config = dict(
    model='CTC audio transcriber',
    dataset='read English sentences (LibriTTS-R)',
    train_examples=15625,
    time_shift_ms=100,
    n_mels=80,
    hop_length=160,
    input='log_mel',
    spec_augment=True,
    win_length=400,
    tokenizer='char',
    vocab_size=32,
    arch='conformer',
    norm='layernorm',
    hidden_act='geglu',
    mlp_ratio=4,
    head_dim=64,
    fused_qkv=False,
    qk_norm=False,
    inner_norm=False,
    moe='expert_choice',
    drop_path=0.15,
    num_experts=8,
    moe_every=2,
    expert_mlp_ratio=1,
    experts_per_token=1,
    shared_expert=False,
    subsampling=2,
    layers=8,
    width=192,
    positions='sincos',
    kernel_size=31,
    residual_init='zero_last',
    optimizer='soap',
    beta2=0.95,
    learning_rate=0.0035,
    beta1=0.95,
    shampoo_beta=0.95,
    eps=1e-08,
    precondition_frequency=16,
    max_precond_dim=1536,
    one_sided=False,
    adamw_lr_other_params=0.0008,
    max_grad_norm=0.5,
    max_steps=8200,
    batch_size=128,
    epochs=67.2,
    lr_schedule='cosine',
    final_lr_fraction=0.05,
    warmup_steps=820,
    weight_decay=0.05,
    adamw_weight_decay_other_params=0.01,
)
Rows from expert 7 of block 3, named by matrix and row number. Rows with one number belong to one neuron. Each number is 50 + 10 x the weight over its row's rms, rounded and kept within 0 to 99. All counts start at 0. After the name is the row's rms in percent of the matrix's.
# gate: expert gate (model.blocks.3.mlp.gate, 8x192x192), inputs 0-191
# up: expert up (model.blocks.3.mlp.up, 8x192x192), inputs 0-191
# down: expert down (model.blocks.3.mlp.down, 8x192x192, transposed), outputs 0-191
gate.106 091:68 45 56 40 46 54 56 59 60 51 60 46 38 72 44 61 41 50 29 52 52 44 50 39 72 45 49 48 25 51 46 41 57 57 58 56 57 50 73 46 39 47 34 35 49 56 48 51 38 64 47 62 32 60 38 30 55 48 38 57 37 49 37 63 45 60 44 55 54 26 50 60 33 56 51 39 54 51 45 59 51 52 52 64 55 52 66 57 54 48 55 60 33 63 43 53 36 47 50 30 60 62 37 47 61 50 33 57 53 50 49 32 55 62 53 47 57 25 55 39 52 52 45 47 58 55 40 39 42 53 37 26 37 38 54 58 46 56 49 40 56 40 54 59 37 58 49 50 53 43 64 36 60 37 55 43 59 72 41 48 57 51 44 38 38 53 28 47 59 52 65 45 51 50 43 42 43 54 42 32 70 45 47 48 52 48 52 43 27 54 41 53
up.106 095:49 44 52 37 46 57 50 53 59 59 46 47 47 59 38 51 48 49 43 44 54 53 62 52 50 43 49 66 53 68 41 55 81 69 56 47 55 52 71 51 58 34 35 42 45 50 56 50 43 69 38 48 38 47 59 50 61 39 46 70 50 35 39 48 44 44 65 37 48 57 44 43 28 51 33 58 50 57 52 37 42 44 57 83 51 59 70 48 48 55 60 43 34 53 38 43 53 50 29 36 40 39 36 42 38 53 48 40 61 52 53 53 57 69 74 74 44 26 64 43 54 58 43 49 47 57 59 39 44 59 50 53 44 37 53 57 44 41 47 47 54 48 45 46 30 50 54 68 41 70 67 50 35 51 62 54 45 61 53 46 63 60 49 52 52 48 57 62 54 41 42 41 51 41 49 50 44 57 56 62 33 58 57 61 33 56 49 53 31 52 60 50
down.106 098:50 46 37 50 36 51 67 52 33 56 70 39 55 29 49 43 42 41 28 41 47 57 58 46 42 64 55 51 34 48 59 45 48 43 42 54 59 51 33 41 52 46 61 27 44 46 44 53 37 28 35 53 56 41 49 46 61 42 42 34 34 59 43 44 35 47 36 51 52 55 48 60 64 44 45 55 45 62 53 38 52 53 47 46 64 54 45 45 40 34 38 55 44 62 36 55 49 52 38 69 52 63 57 53 59 50 59 66 50 37 64 59 41 57 52 47 53 72 54 39 43 34 62 57 41 63 51 42 49 54 43 48 53 68 44 39 52 44 57 57 51 41 81 34 59 53 46 40 54 60 51 39 63 55 50 63 49 60 50 40 39 54 48 59 38 43 58 57 63 57 49 46 65 69 39 73 32 40 44 56 53 31 39 53 51 30 64 54 55 45 57 42
gate.107 098:58 64 46 61 50 47 48 52 56 34 46 53 62 35 49 44 31 45 50 49 51 53 39 63 73 41 52 53 48 44 44 42 53 35 50 47 46 53 47 57 79 42 39 58 33 45 40 57 64 50 65 44 55 33 49 62 47 56 45 57 45 67 73 46 44 67 56 47 51 43 52 53 49 74 55 39 45 57 37 61 50 60 59 25 49 47 52 65 63 50 68 36 43 51 60 32 59 45 46 54 58 44 49 68 68 42 40 55 46 53 60 33 56 59 44 64 57 37 63 49 67 50 59 53 38 41 42 43 40 52 46 57 38 51 45 61 43 59 55 58 32 47 61 34 61 56 54 33 57 50 63 36 35 55 34 47 48 68 55 46 67 47 56 40 38 35 55 49 53 51 65 43 36 62 55 45 46 54 40 30 45 61 38 48 68 56 56 47 48 47 62 37
up.107 097:67 56 44 56 36 62 60 54 54 44 44 62 42 52 52 40 37 53 55 53 47 40 48 74 68 58 32 54 48 31 50 34 50 44 32 32 53 47 57 58 68 51 44 72 46 43 44 64 59 57 51 37 50 33 51 61 56 59 51 46 52 45 64 44 53 58 63 25 48 62 48 36 37 73 67 38 41 43 47 56 53 63 50 46 49 56 48 68 50 61 54 44 37 50 37 46 43 47 49 56 52 48 63 64 69 66 46 51 61 41 55 30 63 56 57 43 49 46 68 43 52 30 54 46 50 47 46 59 36 54 55 61 33 44 46 68 55 39 36 63 55 39 49 41 62 65 61 38 63 33 48 40 38 47 45 50 54 54 51 45 54 55 60 44 24 31 45 41 52 61 49 53 64 51 45 45 50 55 52 47 40 44 34 33 54 41 43 40 48 37 45 58
down.107 099:31 54 48 55 55 48 49 57 66 51 63 53 29 50 47 43 46 43 62 56 37 36 63 65 53 62 54 30 76 59 36 71 39 60 42 49 42 40 37 54 57 51 39 59 46 55 70 56 70 55 47 29 36 45 60 61 50 43 54 62 46 47 63 50 45 50 52 49 35 48 43 66 46 67 62 57 53 40 56 61 54 37 50 60 51 74 33 68 49 59 37 52 45 58 58 39 40 42 37 48 26 44 67 33 57 55 38 42 37 63 44 55 49 62 43 47 48 53 56 53 62 46 57 51 53 57 48 56 55 54 54 47 48 65 59 44 43 35 33 63 57 58 65 47 55 42 60 31 47 37 39 50 33 60 46 51 56 58 43 62 67 59 46 46 51 44 40 46 41 48 41 53 54 59 65 57 64 47 55 57 71 59 45 37 41 62 55 52 39 57 39 57
gate.108 087:58 53 60 35 33 51 58 50 45 48 49 38 52 63 45 46 38 55 52 49 64 61 47 56 55 57 55 48 67 58 42 33 51 43 34 45 47 62 59 49 34 44 54 38 41 48 38 58 55 60 50 62 45 50 63 62 46 61 52 35 49 53 68 52 42 57 42 46 46 41 61 44 38 52 53 61 51 44 59 45 46 71 29 46 40 44 67 55 46 60 39 61 16 58 46 37 52 38 50 53 72 67 45 50 39 58 43 41 47 55 38 51 34 45 48 48 58 67 66 47 55 40 58 57 69 35 55 45 58 52 58 37 38 59 37 42 30 62 47 42 47 58 77 59 51 34 53 44 47 61 53 52 52 58 62 57 42 54 47 47 76 66 60 69 51 57 45 58 44 33 62 41 51 50 49 40 56 50 39 48 31 65 51 60 55 32 60 52 64 52 54 61
up.108 100:48 53 48 45 25 33 44 64 56 58 60 51 66 66 47 57 41 59 58 38 63 74 56 62 56 36 54 75 65 59 57 33 39 70 36 34 40 60 41 42 30 68 39 22 39 45 43 30 63 53 30 59 37 41 52 48 42 54 41 30 64 57 50 60 43 56 40 45 50 35 64 52 55 45 45 49 50 46 59 47 59 62 40 34 43 33 68 66 44 50 47 64 47 45 36 52 54 58 53 48 50 66 41 39 41 44 36 58 43 58 48 57 38 58 40 52 52 53 61 49 44 40 51 33 64 36 54 45 64 54 55 51 46 54 42 44 36 44 44 56 44 58 55 43 48 39 40 39 57 57 49 43 49 68 47 50 34 43 59 40 67 54 46 48 41 53 54 69 45 53 49 48 46 41 58 49 47 52 39 59 51 61 50 43 50 42 61 41 53 42 48 56
down.108 101:56 55 54 40 56 51 57 45 52 52 40 48 55 47 37 49 57 68 36 39 38 42 35 51 33 54 46 42 51 28 36 43 64 52 36 45 60 41 60 60 23 57 45 49 53 42 65 67 57 37 48 38 55 60 39 53 77 51 37 50 63 48 62 67 56 62 49 40 55 47 52 57 62 52 60 52 54 58 35 58 53 40 60 46 53 40 63 58 60 59 41 50 36 56 63 56 54 57 38 55 52 46 45 55 45 44 23 56 56 56 46 38 47 63 56 52 39 44 55 43 62 42 60 77 33 47 54 29 34 44 44 52 56 60 42 55 35 48 58 52 47 48 54 39 59 48 57 67 34 53 48 63 54 54 47 63 56 55 42 41 55 38 45 56 55 43 28 67 27 51 41 39 53 56 51 45 33 65 58 43 42 50 65 41 63 36 53 60 48 30 57 45
gate.109 107:48 57 58 58 63 47 49 52 38 59 57 50 41 39 58 36 48 47 61 44 43 53 42 36 64 54 55 60 46 43 57 68 55 36 49 40 54 33 38 61 32 61 28 72 43 47 49 43 52 53 41 51 49 47 52 45 56 30 50 55 54 74 49 58 37 52 51 50 40 58 48 56 37 59 50 46 50 64 28 49 47 52 47 55 50 61 52 53 44 60 55 67 50 44 66 55 55 34 45 45 60 59 53 41 43 67 41 67 55 63 67 59 49 48 43 46 46 58 32 37 61 60 34 58 46 54 72 56 34 53 61 56 57 50 51 50 55 32 47 60 66 49 57 60 41 55 38 39 23 54 53 49 41 53 64 39 64 60 54 50 60 71 61 64 39 32 56 41 71 46 38 40 59 51 59 53 53 38 53 47 38 33 72 48 51 61 60 52 39 60 30 52
up.109 096:44 50 40 48 57 31 38 40 53 50 41 44 55 49 41 35 52 35 49 39 55 54 63 72 47 64 44 51 60 58 42 63 48 32 34 48 37 58 66 50 53 58 44 57 35 56 51 47 39 48 56 41 27 50 48 62 36 44 56 52 61 44 34 47 47 36 60 64 45 49 51 62 60 43 64 64 43 49 19 38 52 51 62 52 65 49 44 62 41 65 41 37 42 67 38 34 46 47 47 55 30 50 59 51 50 45 51 63 52 39 25 37 47 53 57 58 57 70 44 62 51 65 46 38 29 61 49 48 54 52 55 53 47 48 60 56 49 43 58 53 58 45 54 61 48 43 50 50 63 54 38 45 33 61 41 56 45 28 33 48 47 56 62 41 38 60 63 35 47 50 41 45 54 51 67 45 46 54 52 60 66 74 49 46 58 53 36 56 42 28 41 44
down.109 104:44 52 53 62 57 65 31 63 46 53 27 62 32 40 49 43 26 51 43 63 41 30 55 60 44 45 46 58 58 43 49 47 47 42 61 31 37 45 42 39 44 45 34 48 42 53 56 36 62 58 51 52 49 46 34 66 39 46 52 50 61 42 58 29 40 48 41 53 63 39 41 57 58 54 49 44 35 36 33 48 49 42 51 43 55 49 53 57 57 63 44 60 30 59 47 50 51 35 52 32 46 67 47 42 54 46 36 61 74 58 44 50 44 79 56 55 53 53 50 44 55 30 44 67 54 39 48 39 47 49 57 35 52 64 42 55 50 63 37 49 58 51 57 55 56 62 42 43 50 68 50 50 56 46 47 43 56 47 43 60 52 46 48 50 42 44 42 43 26 44 46 43 46 47 58 54 51 33 32 52 60 53 71 64 43 64 61 47 45 32 22 49
gate.110 089:62 58 49 55 56 52 62 45 46 61 37 53 36 41 45 45 26 43 42 40 54 61 56 50 44 56 63 28 51 52 54 47 57 43 37 53 59 55 55 32 56 67 33 55 50 49 50 43 65 55 57 61 46 54 46 59 55 41 40 42 38 55 33 49 60 43 39 43 19 66 54 44 51 53 73 58 40 58 44 46 56 60 49 49 53 31 49 45 62 59 58 48 43 69 45 62 37 52 48 55 57 47 57 45 65 61 62 42 52 45 58 50 50 44 59 78 52 56 52 54 72 49 45 62 57 54 64 46 49 60 47 35 31 70 56 30 27 66 47 57 30 55 56 33 52 57 49 46 57 46 43 40 58 50 42 60 60 44 49 46 58 60 41 56 42 64 45 34 44 60 38 43 59 72 53 55 47 51 52 32 48 54 43 32 31 58 44 55 37 60 43 51
up.110 089:49 60 68 58 48 55 51 45 52 59 38 48 33 43 50 41 34 41 39 53 45 40 57 53 69 67 54 40 57 31 46 42 51 45 46 63 66 57 52 57 50 44 49 55 48 53 45 48 54 54 61 64 45 44 49 51 57 37 69 54 37 61 59 57 51 44 53 53 51 60 54 38 51 59 75 42 56 43 42 46 60 38 53 40 48 34 40 57 57 60 55 54 48 62 58 56 31 53 44 46 64 54 49 49 54 64 47 31 47 46 61 67 44 56 57 61 50 51 64 47 58 52 46 49 61 57 73 52 53 52 24 31 28 55 41 32 41 65 51 61 55 61 60 32 51 48 48 45 64 48 44 49 63 52 44 50 58 50 63 52 49 75 53 54 44 53 45 31 57 59 40 46 63 59 62 34 45 41 52 37 60 46 37 36 22 49 39 66 49 50 24 61
down.110 099:35 53 55 49 47 61 46 45 30 23 60 45 61 30 21 46 50 53 57 53 52 48 70 61 45 40 42 43 52 43 47 66 44 58 39 44 45 46 62 43 34 63 66 58 55 51 56 51 54 40 50 46 50 52 38 59 53 49 52 59 60 45 57 36 55 61 60 60 48 44 68 45 66 45 53 58 35 48 50 46 47 68 56 43 43 37 64 39 62 50 42 54 53 61 53 51 47 59 57 68 51 46 48 42 60 45 41 46 45 42 51 38 54 39 46 52 43 43 50 46 66 44 34 41 39 47 33 46 58 21 40 47 55 39 62 41 62 50 49 33 57 47 66 47 35 68 58 27 44 44 47 52 43 31 56 49 57 52 59 77 59 45 42 52 52 52 69 32 27 55 55 46 65 54 56 55 48 34 55 49 53 54 62 53 47 64 49 59 31 52 52 66
gate.111 101:55 38 65 47 60 42 43 49 39 74 53 54 59 58 53 51 50 55 77 20 57 60 57 54 39 50 60 40 65 46 53 41 56 51 35 26 60 69 51 58 46 32 51 43 46 47 53 32 49 51 53 51 63 42 55 49 49 50 46 69 61 45 49 47 50 58 53 50 56 52 58 69 39 36 49 51 63 29 55 53 58 48 59 53 37 31 55 56 38 35 55 65 51 49 50 47 61 49 53 43 43 42 66 69 45 59 55 50 50 44 58 39 55 59 44 48 40 47 51 45 43 45 48 63 50 51 41 34 38 52 57 54 47 46 44 38 46 37 54 49 36 68 60 56 71 61 43 57 38 66 48 46 47 43 55 45 42 30 24 47 53 43 50 45 30 49 44 49 41 53 54 24 60 65 55 47 54 19 55 56 36 59 50 35 55 53 55 37 53 57 47 57
up.111 102:41 61 48 49 52 46 66 61 62 38 55 54 25 52 52 52 55 47 33 58 39 53 44 50 50 45 45 42 42 37 39 61 46 38 44 67 28 32 56 56 45 44 48 54 50 47 47 62 61 51 46 49 48 59 53 52 54 48 67 37 47 63 53 38 40 42 46 51 40 71 32 52 43 53 57 45 54 48 29 56 63 51 50 47 48 56 56 75 70 58 38 21 45 63 41 51 43 50 43 47 53 41 34 41 52 46 38 38 48 61 50 47 51 33 47 62 59 39 41 59 55 58 60 52 49 37 72 46 54 70 57 55 39 55 55 60 66 61 45 48 63 32 45 53 47 44 73 43 56 65 50 55 59 52 41 48 66 62 70 43 47 63 41 41 66 63 63 35 49 58 41 49 58 44 56 40 47 76 58 42 63 42 48 47 27 51 50 60 44 55 55 43
down.111 103:47 40 46 45 35 48 46 64 44 58 43 49 57 30 38 43 46 30 60 65 57 55 52 46 71 46 45 48 60 46 30 61 59 68 46 49 44 53 58 52 75 52 41 56 34 47 45 50 52 46 63 34 52 38 57 58 42 42 48 46 55 43 41 49 61 58 61 60 56 44 55 53 43 50 60 53 37 55 31 43 62 31 42 40 45 36 49 49 38 45 47 50 46 66 38 59 46 58 47 39 51 39 60 44 42 67 55 45 50 47 65 45 55 42 55 55 41 48 29 54 35 45 51 70 54 57 61 48 46 53 67 37 51 44 61 63 28 55 54 49 61 31 37 42 59 49 43 61 40 62 29 73 40 64 69 67 46 40 52 45 59 45 48 65 60 54 57 51 57 81 51 62 44 57 47 48 43 52 61 40 69 62 48 58 47 65 55 43 38 60 42 54
gate.112 098:54 46 46 51 44 64 58 54 57 34 35 52 46 55 55 66 56 49 40 60 54 38 61 52 60 46 34 34 51 48 59 70 47 32 53 61 49 71 46 54 42 62 65 42 50 41 63 40 56 39 43 46 54 54 53 61 62 53 39 35 76 52 40 45 53 45 27 39 24 50 37 41 75 48 57 53 56 50 50 59 37 30 46 49 57 51 53 48 50 38 64 52 38 53 54 57 53 32 44 48 44 43 43 53 58 54 39 49 56 34 53 53 49 43 75 63 42 60 22 63 67 60 33 39 38 58 62 58 49 43 55 34 40 54 48 57 36 52 56 53 66 46 66 45 60 58 54 43 41 46 43 43 55 56 38 61 42 51 50 46 51 59 47 61 61 64 55 48 45 40 46 57 37 56 52 32 51 38 65 46 43 59 55 48 67 61 57 57 30 60 59 51
up.112 087:42 43 51 49 40 54 55 43 61 39 21 51 62 48 54 63 55 48 43 44 56 52 44 48 57 57 39 38 61 61 63 67 63 30 37 63 51 63 44 42 37 70 57 49 53 47 60 50 54 30 50 57 54 52 66 52 54 52 32 50 63 62 37 55 63 51 37 39 37 63 54 49 57 37 60 43 66 52 54 63 38 44 45 59 58 44 55 46 69 33 53 59 25 56 56 65 63 38 52 30 54 48 47 47 45 56 35 40 68 62 58 47 36 40 57 50 35 62 35 72 56 46 55 42 45 56 51 56 55 38 62 49 52 66 58 55 47 52 61 54 58 50 61 54 51 55 38 45 42 56 42 44 63 52 57 38 43 51 44 32 44 59 30 47 50 68 48 53 36 59 55 57 32 54 40 33 54 43 61 31 37 57 45 45 43 64 59 56 51 44 63 44
down.112 101:55 44 48 50 53 74 48 69 55 42 43 41 59 57 64 49 58 55 55 44 53 57 53 45 53 54 77 78 34 46 48 56 56 52 59 55 73 54 50 44 63 40 67 30 51 49 64 42 46 57 48 47 41 56 32 59 47 54 63 45 57 47 39 49 62 54 52 40 57 33 61 47 47 50 57 45 52 51 43 44 41 63 42 53 47 58 59 37 47 42 60 60 49 52 45 40 30 60 51 64 62 36 54 52 52 50 36 51 46 37 56 55 43 42 72 35 71 48 40 52 42 49 50 60 41 50 57 31 45 56 50 43 49 56 50 28 48 48 33 72 55 40 49 62 41 29 53 38 33 54 51 57 32 50 50 35 41 30 37 52 58 60 46 67 53 46 56 56 42 33 35 49 52 68 55 62 48 53 67 58 39 59 52 33 54 61 50 42 56 40 71 41
gate.113 092:57 53 53 34 51 50 67 52 41 58 68 44 47 46 62 57 42 56 51 43 57 34 65 64 46 44 52 51 65 61 70 35 57 35 52 44 32 47 46 38 52 46 42 46 61 46 51 55 51 59 55 59 50 64 45 42 48 50 49 44 58 39 51 53 63 36 44 38 49 53 49 42 23 55 42 43 44 57 49 37 55 51 38 56 62 42 71 50 43 47 63 37 37 53 48 60 30 50 65 51 76 39 56 50 55 64 50 52 31 62 57 55 31 48 46 59 54 57 37 58 52 57 34 29 63 59 64 40 66 52 76 31 48 32 62 60 46 46 48 43 31 40 36 34 31 25 59 46 58 49 50 46 37 46 54 42 45 44 35 35 60 55 56 58 56 48 57 44 51 62 45 60 52 65 48 55 57 40 58 53 60 62 47 51 60 47 48 49 62 57 39 52
up.113 097:45 36 55 42 55 54 39 38 69 48 43 41 48 64 65 53 59 34 43 42 35 56 51 42 54 48 55 41 38 42 43 43 42 50 68 51 56 75 40 71 34 36 54 54 49 40 52 42 51 50 50 52 50 54 47 68 59 52 68 47 59 41 52 77 33 53 55 62 61 45 29 43 53 40 57 65 70 49 44 43 34 41 42 57 28 59 44 57 57 60 50 54 54 58 56 33 69 63 37 50 45 40 43 59 28 45 39 53 56 50 43 58 62 40 54 43 51 37 48 46 46 45 50 52 49 42 43 53 22 45 43 63 41 52 34 44 41 53 77 59 44 55 52 66 42 59 47 54 58 52 38 54 53 54 50 61 43 53 61 76 58 50 59 64 56 41 65 58 30 47 52 53 50 33 46 46 58 56 31 46 50 46 43 46 54 69 49 47 37 51 54 49
down.113 093:50 41 51 60 39 36 52 74 31 59 54 53 48 31 28 53 58 58 67 55 48 47 63 61 34 47 59 57 60 63 43 52 35 53 60 53 32 44 36 42 53 45 60 30 55 48 47 50 45 56 48 63 59 41 40 57 55 55 53 39 52 44 53 73 56 38 36 72 55 57 59 53 50 47 47 66 37 38 48 58 48 25 47 44 44 50 43 43 67 43 58 67 44 42 40 56 54 37 43 40 50 51 64 59 46 39 36 46 61 36 47 52 55 56 60 67 49 55 52 49 57 58 42 68 53 54 70 20 53 60 54 30 49 29 60 51 47 62 42 38 50 44 26 36 47 52 58 66 43 54 60 55 56 64 57 42 44 60 69 51 60 68 56 44 57 52 52 59 46 47 64 40 54 54 63 33 50 51 57 51 48 50 50 52 53 52 51 57 58 53 62 61
gate.114 100:74 63 50 72 42 57 55 73 43 57 46 52 46 36 56 52 60 51 42 49 33 47 40 54 48 38 58 61 28 50 37 35 69 37 39 60 51 36 59 49 51 47 69 48 37 43 48 52 58 52 33 53 58 34 56 49 52 62 45 44 50 54 48 43 63 51 57 50 70 71 55 60 38 45 48 55 75 54 49 52 51 38 56 55 63 57 53 59 47 43 45 40 52 51 48 48 46 58 50 44 35 76 33 50 47 71 62 60 70 40 40 47 43 48 54 55 44 44 54 49 50 41 32 49 44 49 59 41 53 31 41 50 54 32 40 53 48 61 53 36 38 32 66 55 68 49 52 48 57 37 52 38 44 45 49 53 53 58 68 60 68 42 42 46 40 51 57 56 50 27 31 62 65 40 54 48 40 48 48 40 67 47 44 60 41 56 52 45 58 51 68 46
up.114 101:60 51 39 40 62 42 51 70 53 55 51 46 36 76 42 50 47 51 43 47 40 57 56 29 48 46 67 55 29 62 43 55 36 41 53 50 41 59 57 45 41 47 41 54 39 35 53 41 51 41 44 38 49 49 33 43 31 60 54 59 46 49 54 50 67 59 48 67 44 52 52 58 39 42 54 68 47 62 47 52 65 35 61 54 39 41 36 51 51 47 47 46 52 51 37 26 49 55 31 47 51 61 50 47 56 52 47 54 40 67 59 62 54 53 53 41 47 46 39 47 41 65 61 02 40 49 40 55 50 46 69 50 53 40 55 57 46 40 47 55 42 51 52 58 61 36 51 54 66 57 56 44 53 54 39 40 47 43 41 50 38 64 56 34 67 56 60 58 42 49 37 40 27 45 67 50 48 73 43 46 44 42 59 48 37 60 55 47 39 47 41 54
down.114 098:48 39 68 42 47 58 62 49 59 59 58 48 59 49 59 36 55 47 49 60 70 41 57 58 73 63 39 39 64 49 50 45 41 53 57 43 53 60 46 50 41 37 66 62 56 51 38 20 51 47 69 58 60 51 30 38 38 52 41 55 50 36 24 31 61 49 67 38 30 48 39 57 54 42 46 49 42 53 47 41 59 61 39 64 54 46 41 66 45 48 46 41 69 57 44 33 55 53 52 41 57 40 32 42 56 42 43 53 55 50 47 79 33 56 49 51 55 38 37 51 47 48 57 41 55 51 52 54 37 49 44 47 44 59 63 50 58 38 42 41 68 41 42 51 65 43 53 60 42 46 55 45 51 71 67 57 42 44 41 42 50 39 61 56 48 66 44 64 57 63 57 32 49 69 50 44 29 54 55 43 51 53 38 35 42 55 49 46 52 57 58 48
gate.115 101:73 28 43 62 55 46 54 50 51 31 56 58 50 40 33 50 39 62 51 58 49 53 24 48 48 56 41 59 34 49 61 59 69 38 46 50 38 48 60 54 27 47 30 46 32 68 40 60 47 53 44 57 35 56 49 45 53 52 53 40 65 58 51 55 45 68 67 44 40 35 47 43 45 40 47 63 47 74 37 65 46 56 61 63 49 50 38 49 57 48 56 65 56 55 33 42 44 57 59 41 68 59 56 53 34 52 62 43 34 42 37 44 43 50 71 42 45 38 57 40 35 53 48 45 49 34 53 47 43 44 44 52 57 55 34 39 61 48 46 50 54 55 53 39 59 58 62 48 41 48 44 44 53 62 43 56 53 63 56 72 40 58 40 42 50 39 54 37 40 41 36 39 55 65 45 61 46 55 60 56 44 49 64 42 63 29 60 51 56 65 47 51
up.115 103:54 59 45 35 59 55 45 61 34 48 48 53 46 48 56 41 64 48 54 40 38 60 56 48 60 56 56 44 32 55 43 45 45 37 53 62 41 70 58 63 45 37 44 28 39 59 49 53 41 43 58 46 54 64 48 49 61 55 39 51 55 33 61 37 48 51 51 45 58 44 51 63 68 45 53 56 33 58 58 56 42 46 48 42 66 49 38 45 64 51 50 60 32 48 45 48 45 33 48 62 57 46 63 41 42 46 42 62 61 40 38 40 73 54 22 58 67 69 48 57 50 57 44 63 51 48 23 58 60 32 70 54 36 55 34 43 51 44 44 57 41 40 67 49 30 43 34 38 64 52 46 59 43 52 37 59 46 45 36 34 50 42 69 39 41 57 54 35 52 40 38 59 46 38 41 46 55 64 52 53 48 63 35 44 59 66 54 45 64 48 46 47
down.115 103:61 49 51 37 49 62 58 53 58 51 44 56 47 50 35 52 49 62 56 43 39 50 64 49 50 53 41 40 53 49 62 66 48 49 44 45 49 48 55 33 34 49 55 64 61 49 61 30 68 54 51 59 36 55 58 53 39 36 76 42 39 48 61 56 51 57 46 54 55 28 29 55 36 37 50 61 42 38 41 62 71 53 53 61 58 36 42 61 42 57 46 42 53 51 36 39 35 50 61 54 65 48 41 57 50 52 66 76 48 44 22 46 67 41 52 38 53 57 60 43 64 66 51 61 54 44 56 58 50 52 43 41 34 50 67 60 35 50 50 36 55 57 47 50 68 41 37 65 60 57 54 52 46 71 48 50 53 64 45 53 66 68 46 34 59 53 63 30 50 41 29 47 49 34 49 56 52 53 45 43 42 45 45 51 37 55 52 62 45 62 42 52
gate.116 100:63 43 47 44 59 50 42 60 51 50 27 53 35 32 41 48 56 36 61 51 48 46 51 43 40 51 71 49 56 55 56 54 59 43 71 53 47 44 59 63 20 51 59 45 57 62 50 42 43 41 76 49 56 64 41 51 26 39 71 36 43 49 52 59 37 54 51 59 35 47 65 63 57 50 51 41 32 57 23 43 67 42 49 75 47 43 58 39 62 57 56 49 55 40 64 39 63 43 67 39 39 39 67 50 47 35 48 57 56 48 54 51 49 50 45 46 50 46 51 45 60 57 46 48 45 55 57 39 40 74 41 49 53 46 51 61 23 44 72 52 57 62 58 59 48 50 48 43 44 45 59 39 51 53 62 40 58 57 44 65 51 60 49 51 36 54 64 33 43 55 53 31 59 39 55 48 53 46 52 50 47 50 53 61 69 52 48 53 53 36 42 56
up.116 105:60 41 65 34 36 53 63 38 59 48 61 59 60 55 55 60 48 45 50 42 58 54 54 38 54 58 52 52 40 45 66 37 41 53 52 52 38 40 54 49 69 56 54 64 45 29 48 55 42 46 51 71 52 44 39 42 43 47 48 65 42 51 55 64 43 50 30 36 70 56 63 55 45 38 56 36 56 28 63 50 50 54 63 63 33 64 32 49 45 36 44 47 57 68 40 55 52 64 42 61 54 50 50 45 39 64 55 47 37 47 39 49 51 59 59 48 63 48 66 60 51 50 41 40 71 45 29 45 29 36 49 45 43 62 69 63 62 55 57 45 41 50 29 46 30 52 41 32 41 42 55 47 43 50 45 72 46 51 26 54 52 42 50 47 43 51 44 56 52 64 71 53 53 42 54 46 59 58 58 66 37 44 40 43 41 56 37 58 47 51 54 41
down.116 104:63 41 34 63 47 47 51 60 60 51 58 51 45 59 60 35 51 51 36 35 75 33 49 62 59 57 36 55 54 73 67 48 55 58 47 41 33 48 42 35 62 36 46 41 42 53 61 44 55 47 55 49 46 48 48 53 47 56 59 55 28 33 45 56 39 32 45 52 44 34 40 45 58 48 48 58 58 37 49 52 25 35 49 48 50 57 42 51 53 45 51 29 42 39 53 59 41 51 50 47 38 47 48 56 46 53 57 36 26 42 39 66 49 46 48 42 56 52 54 43 49 63 66 48 43 68 39 61 31 48 62 55 47 61 37 55 42 51 34 59 30 60 39 44 43 51 75 48 55 52 48 56 55 52 38 52 39 43 57 31 42 59 35 50 56 45 44 47 51 39 39 58 53 69 41 64 41 50 64 69 45 33 43 50 53 49 49 46 51 41 77 42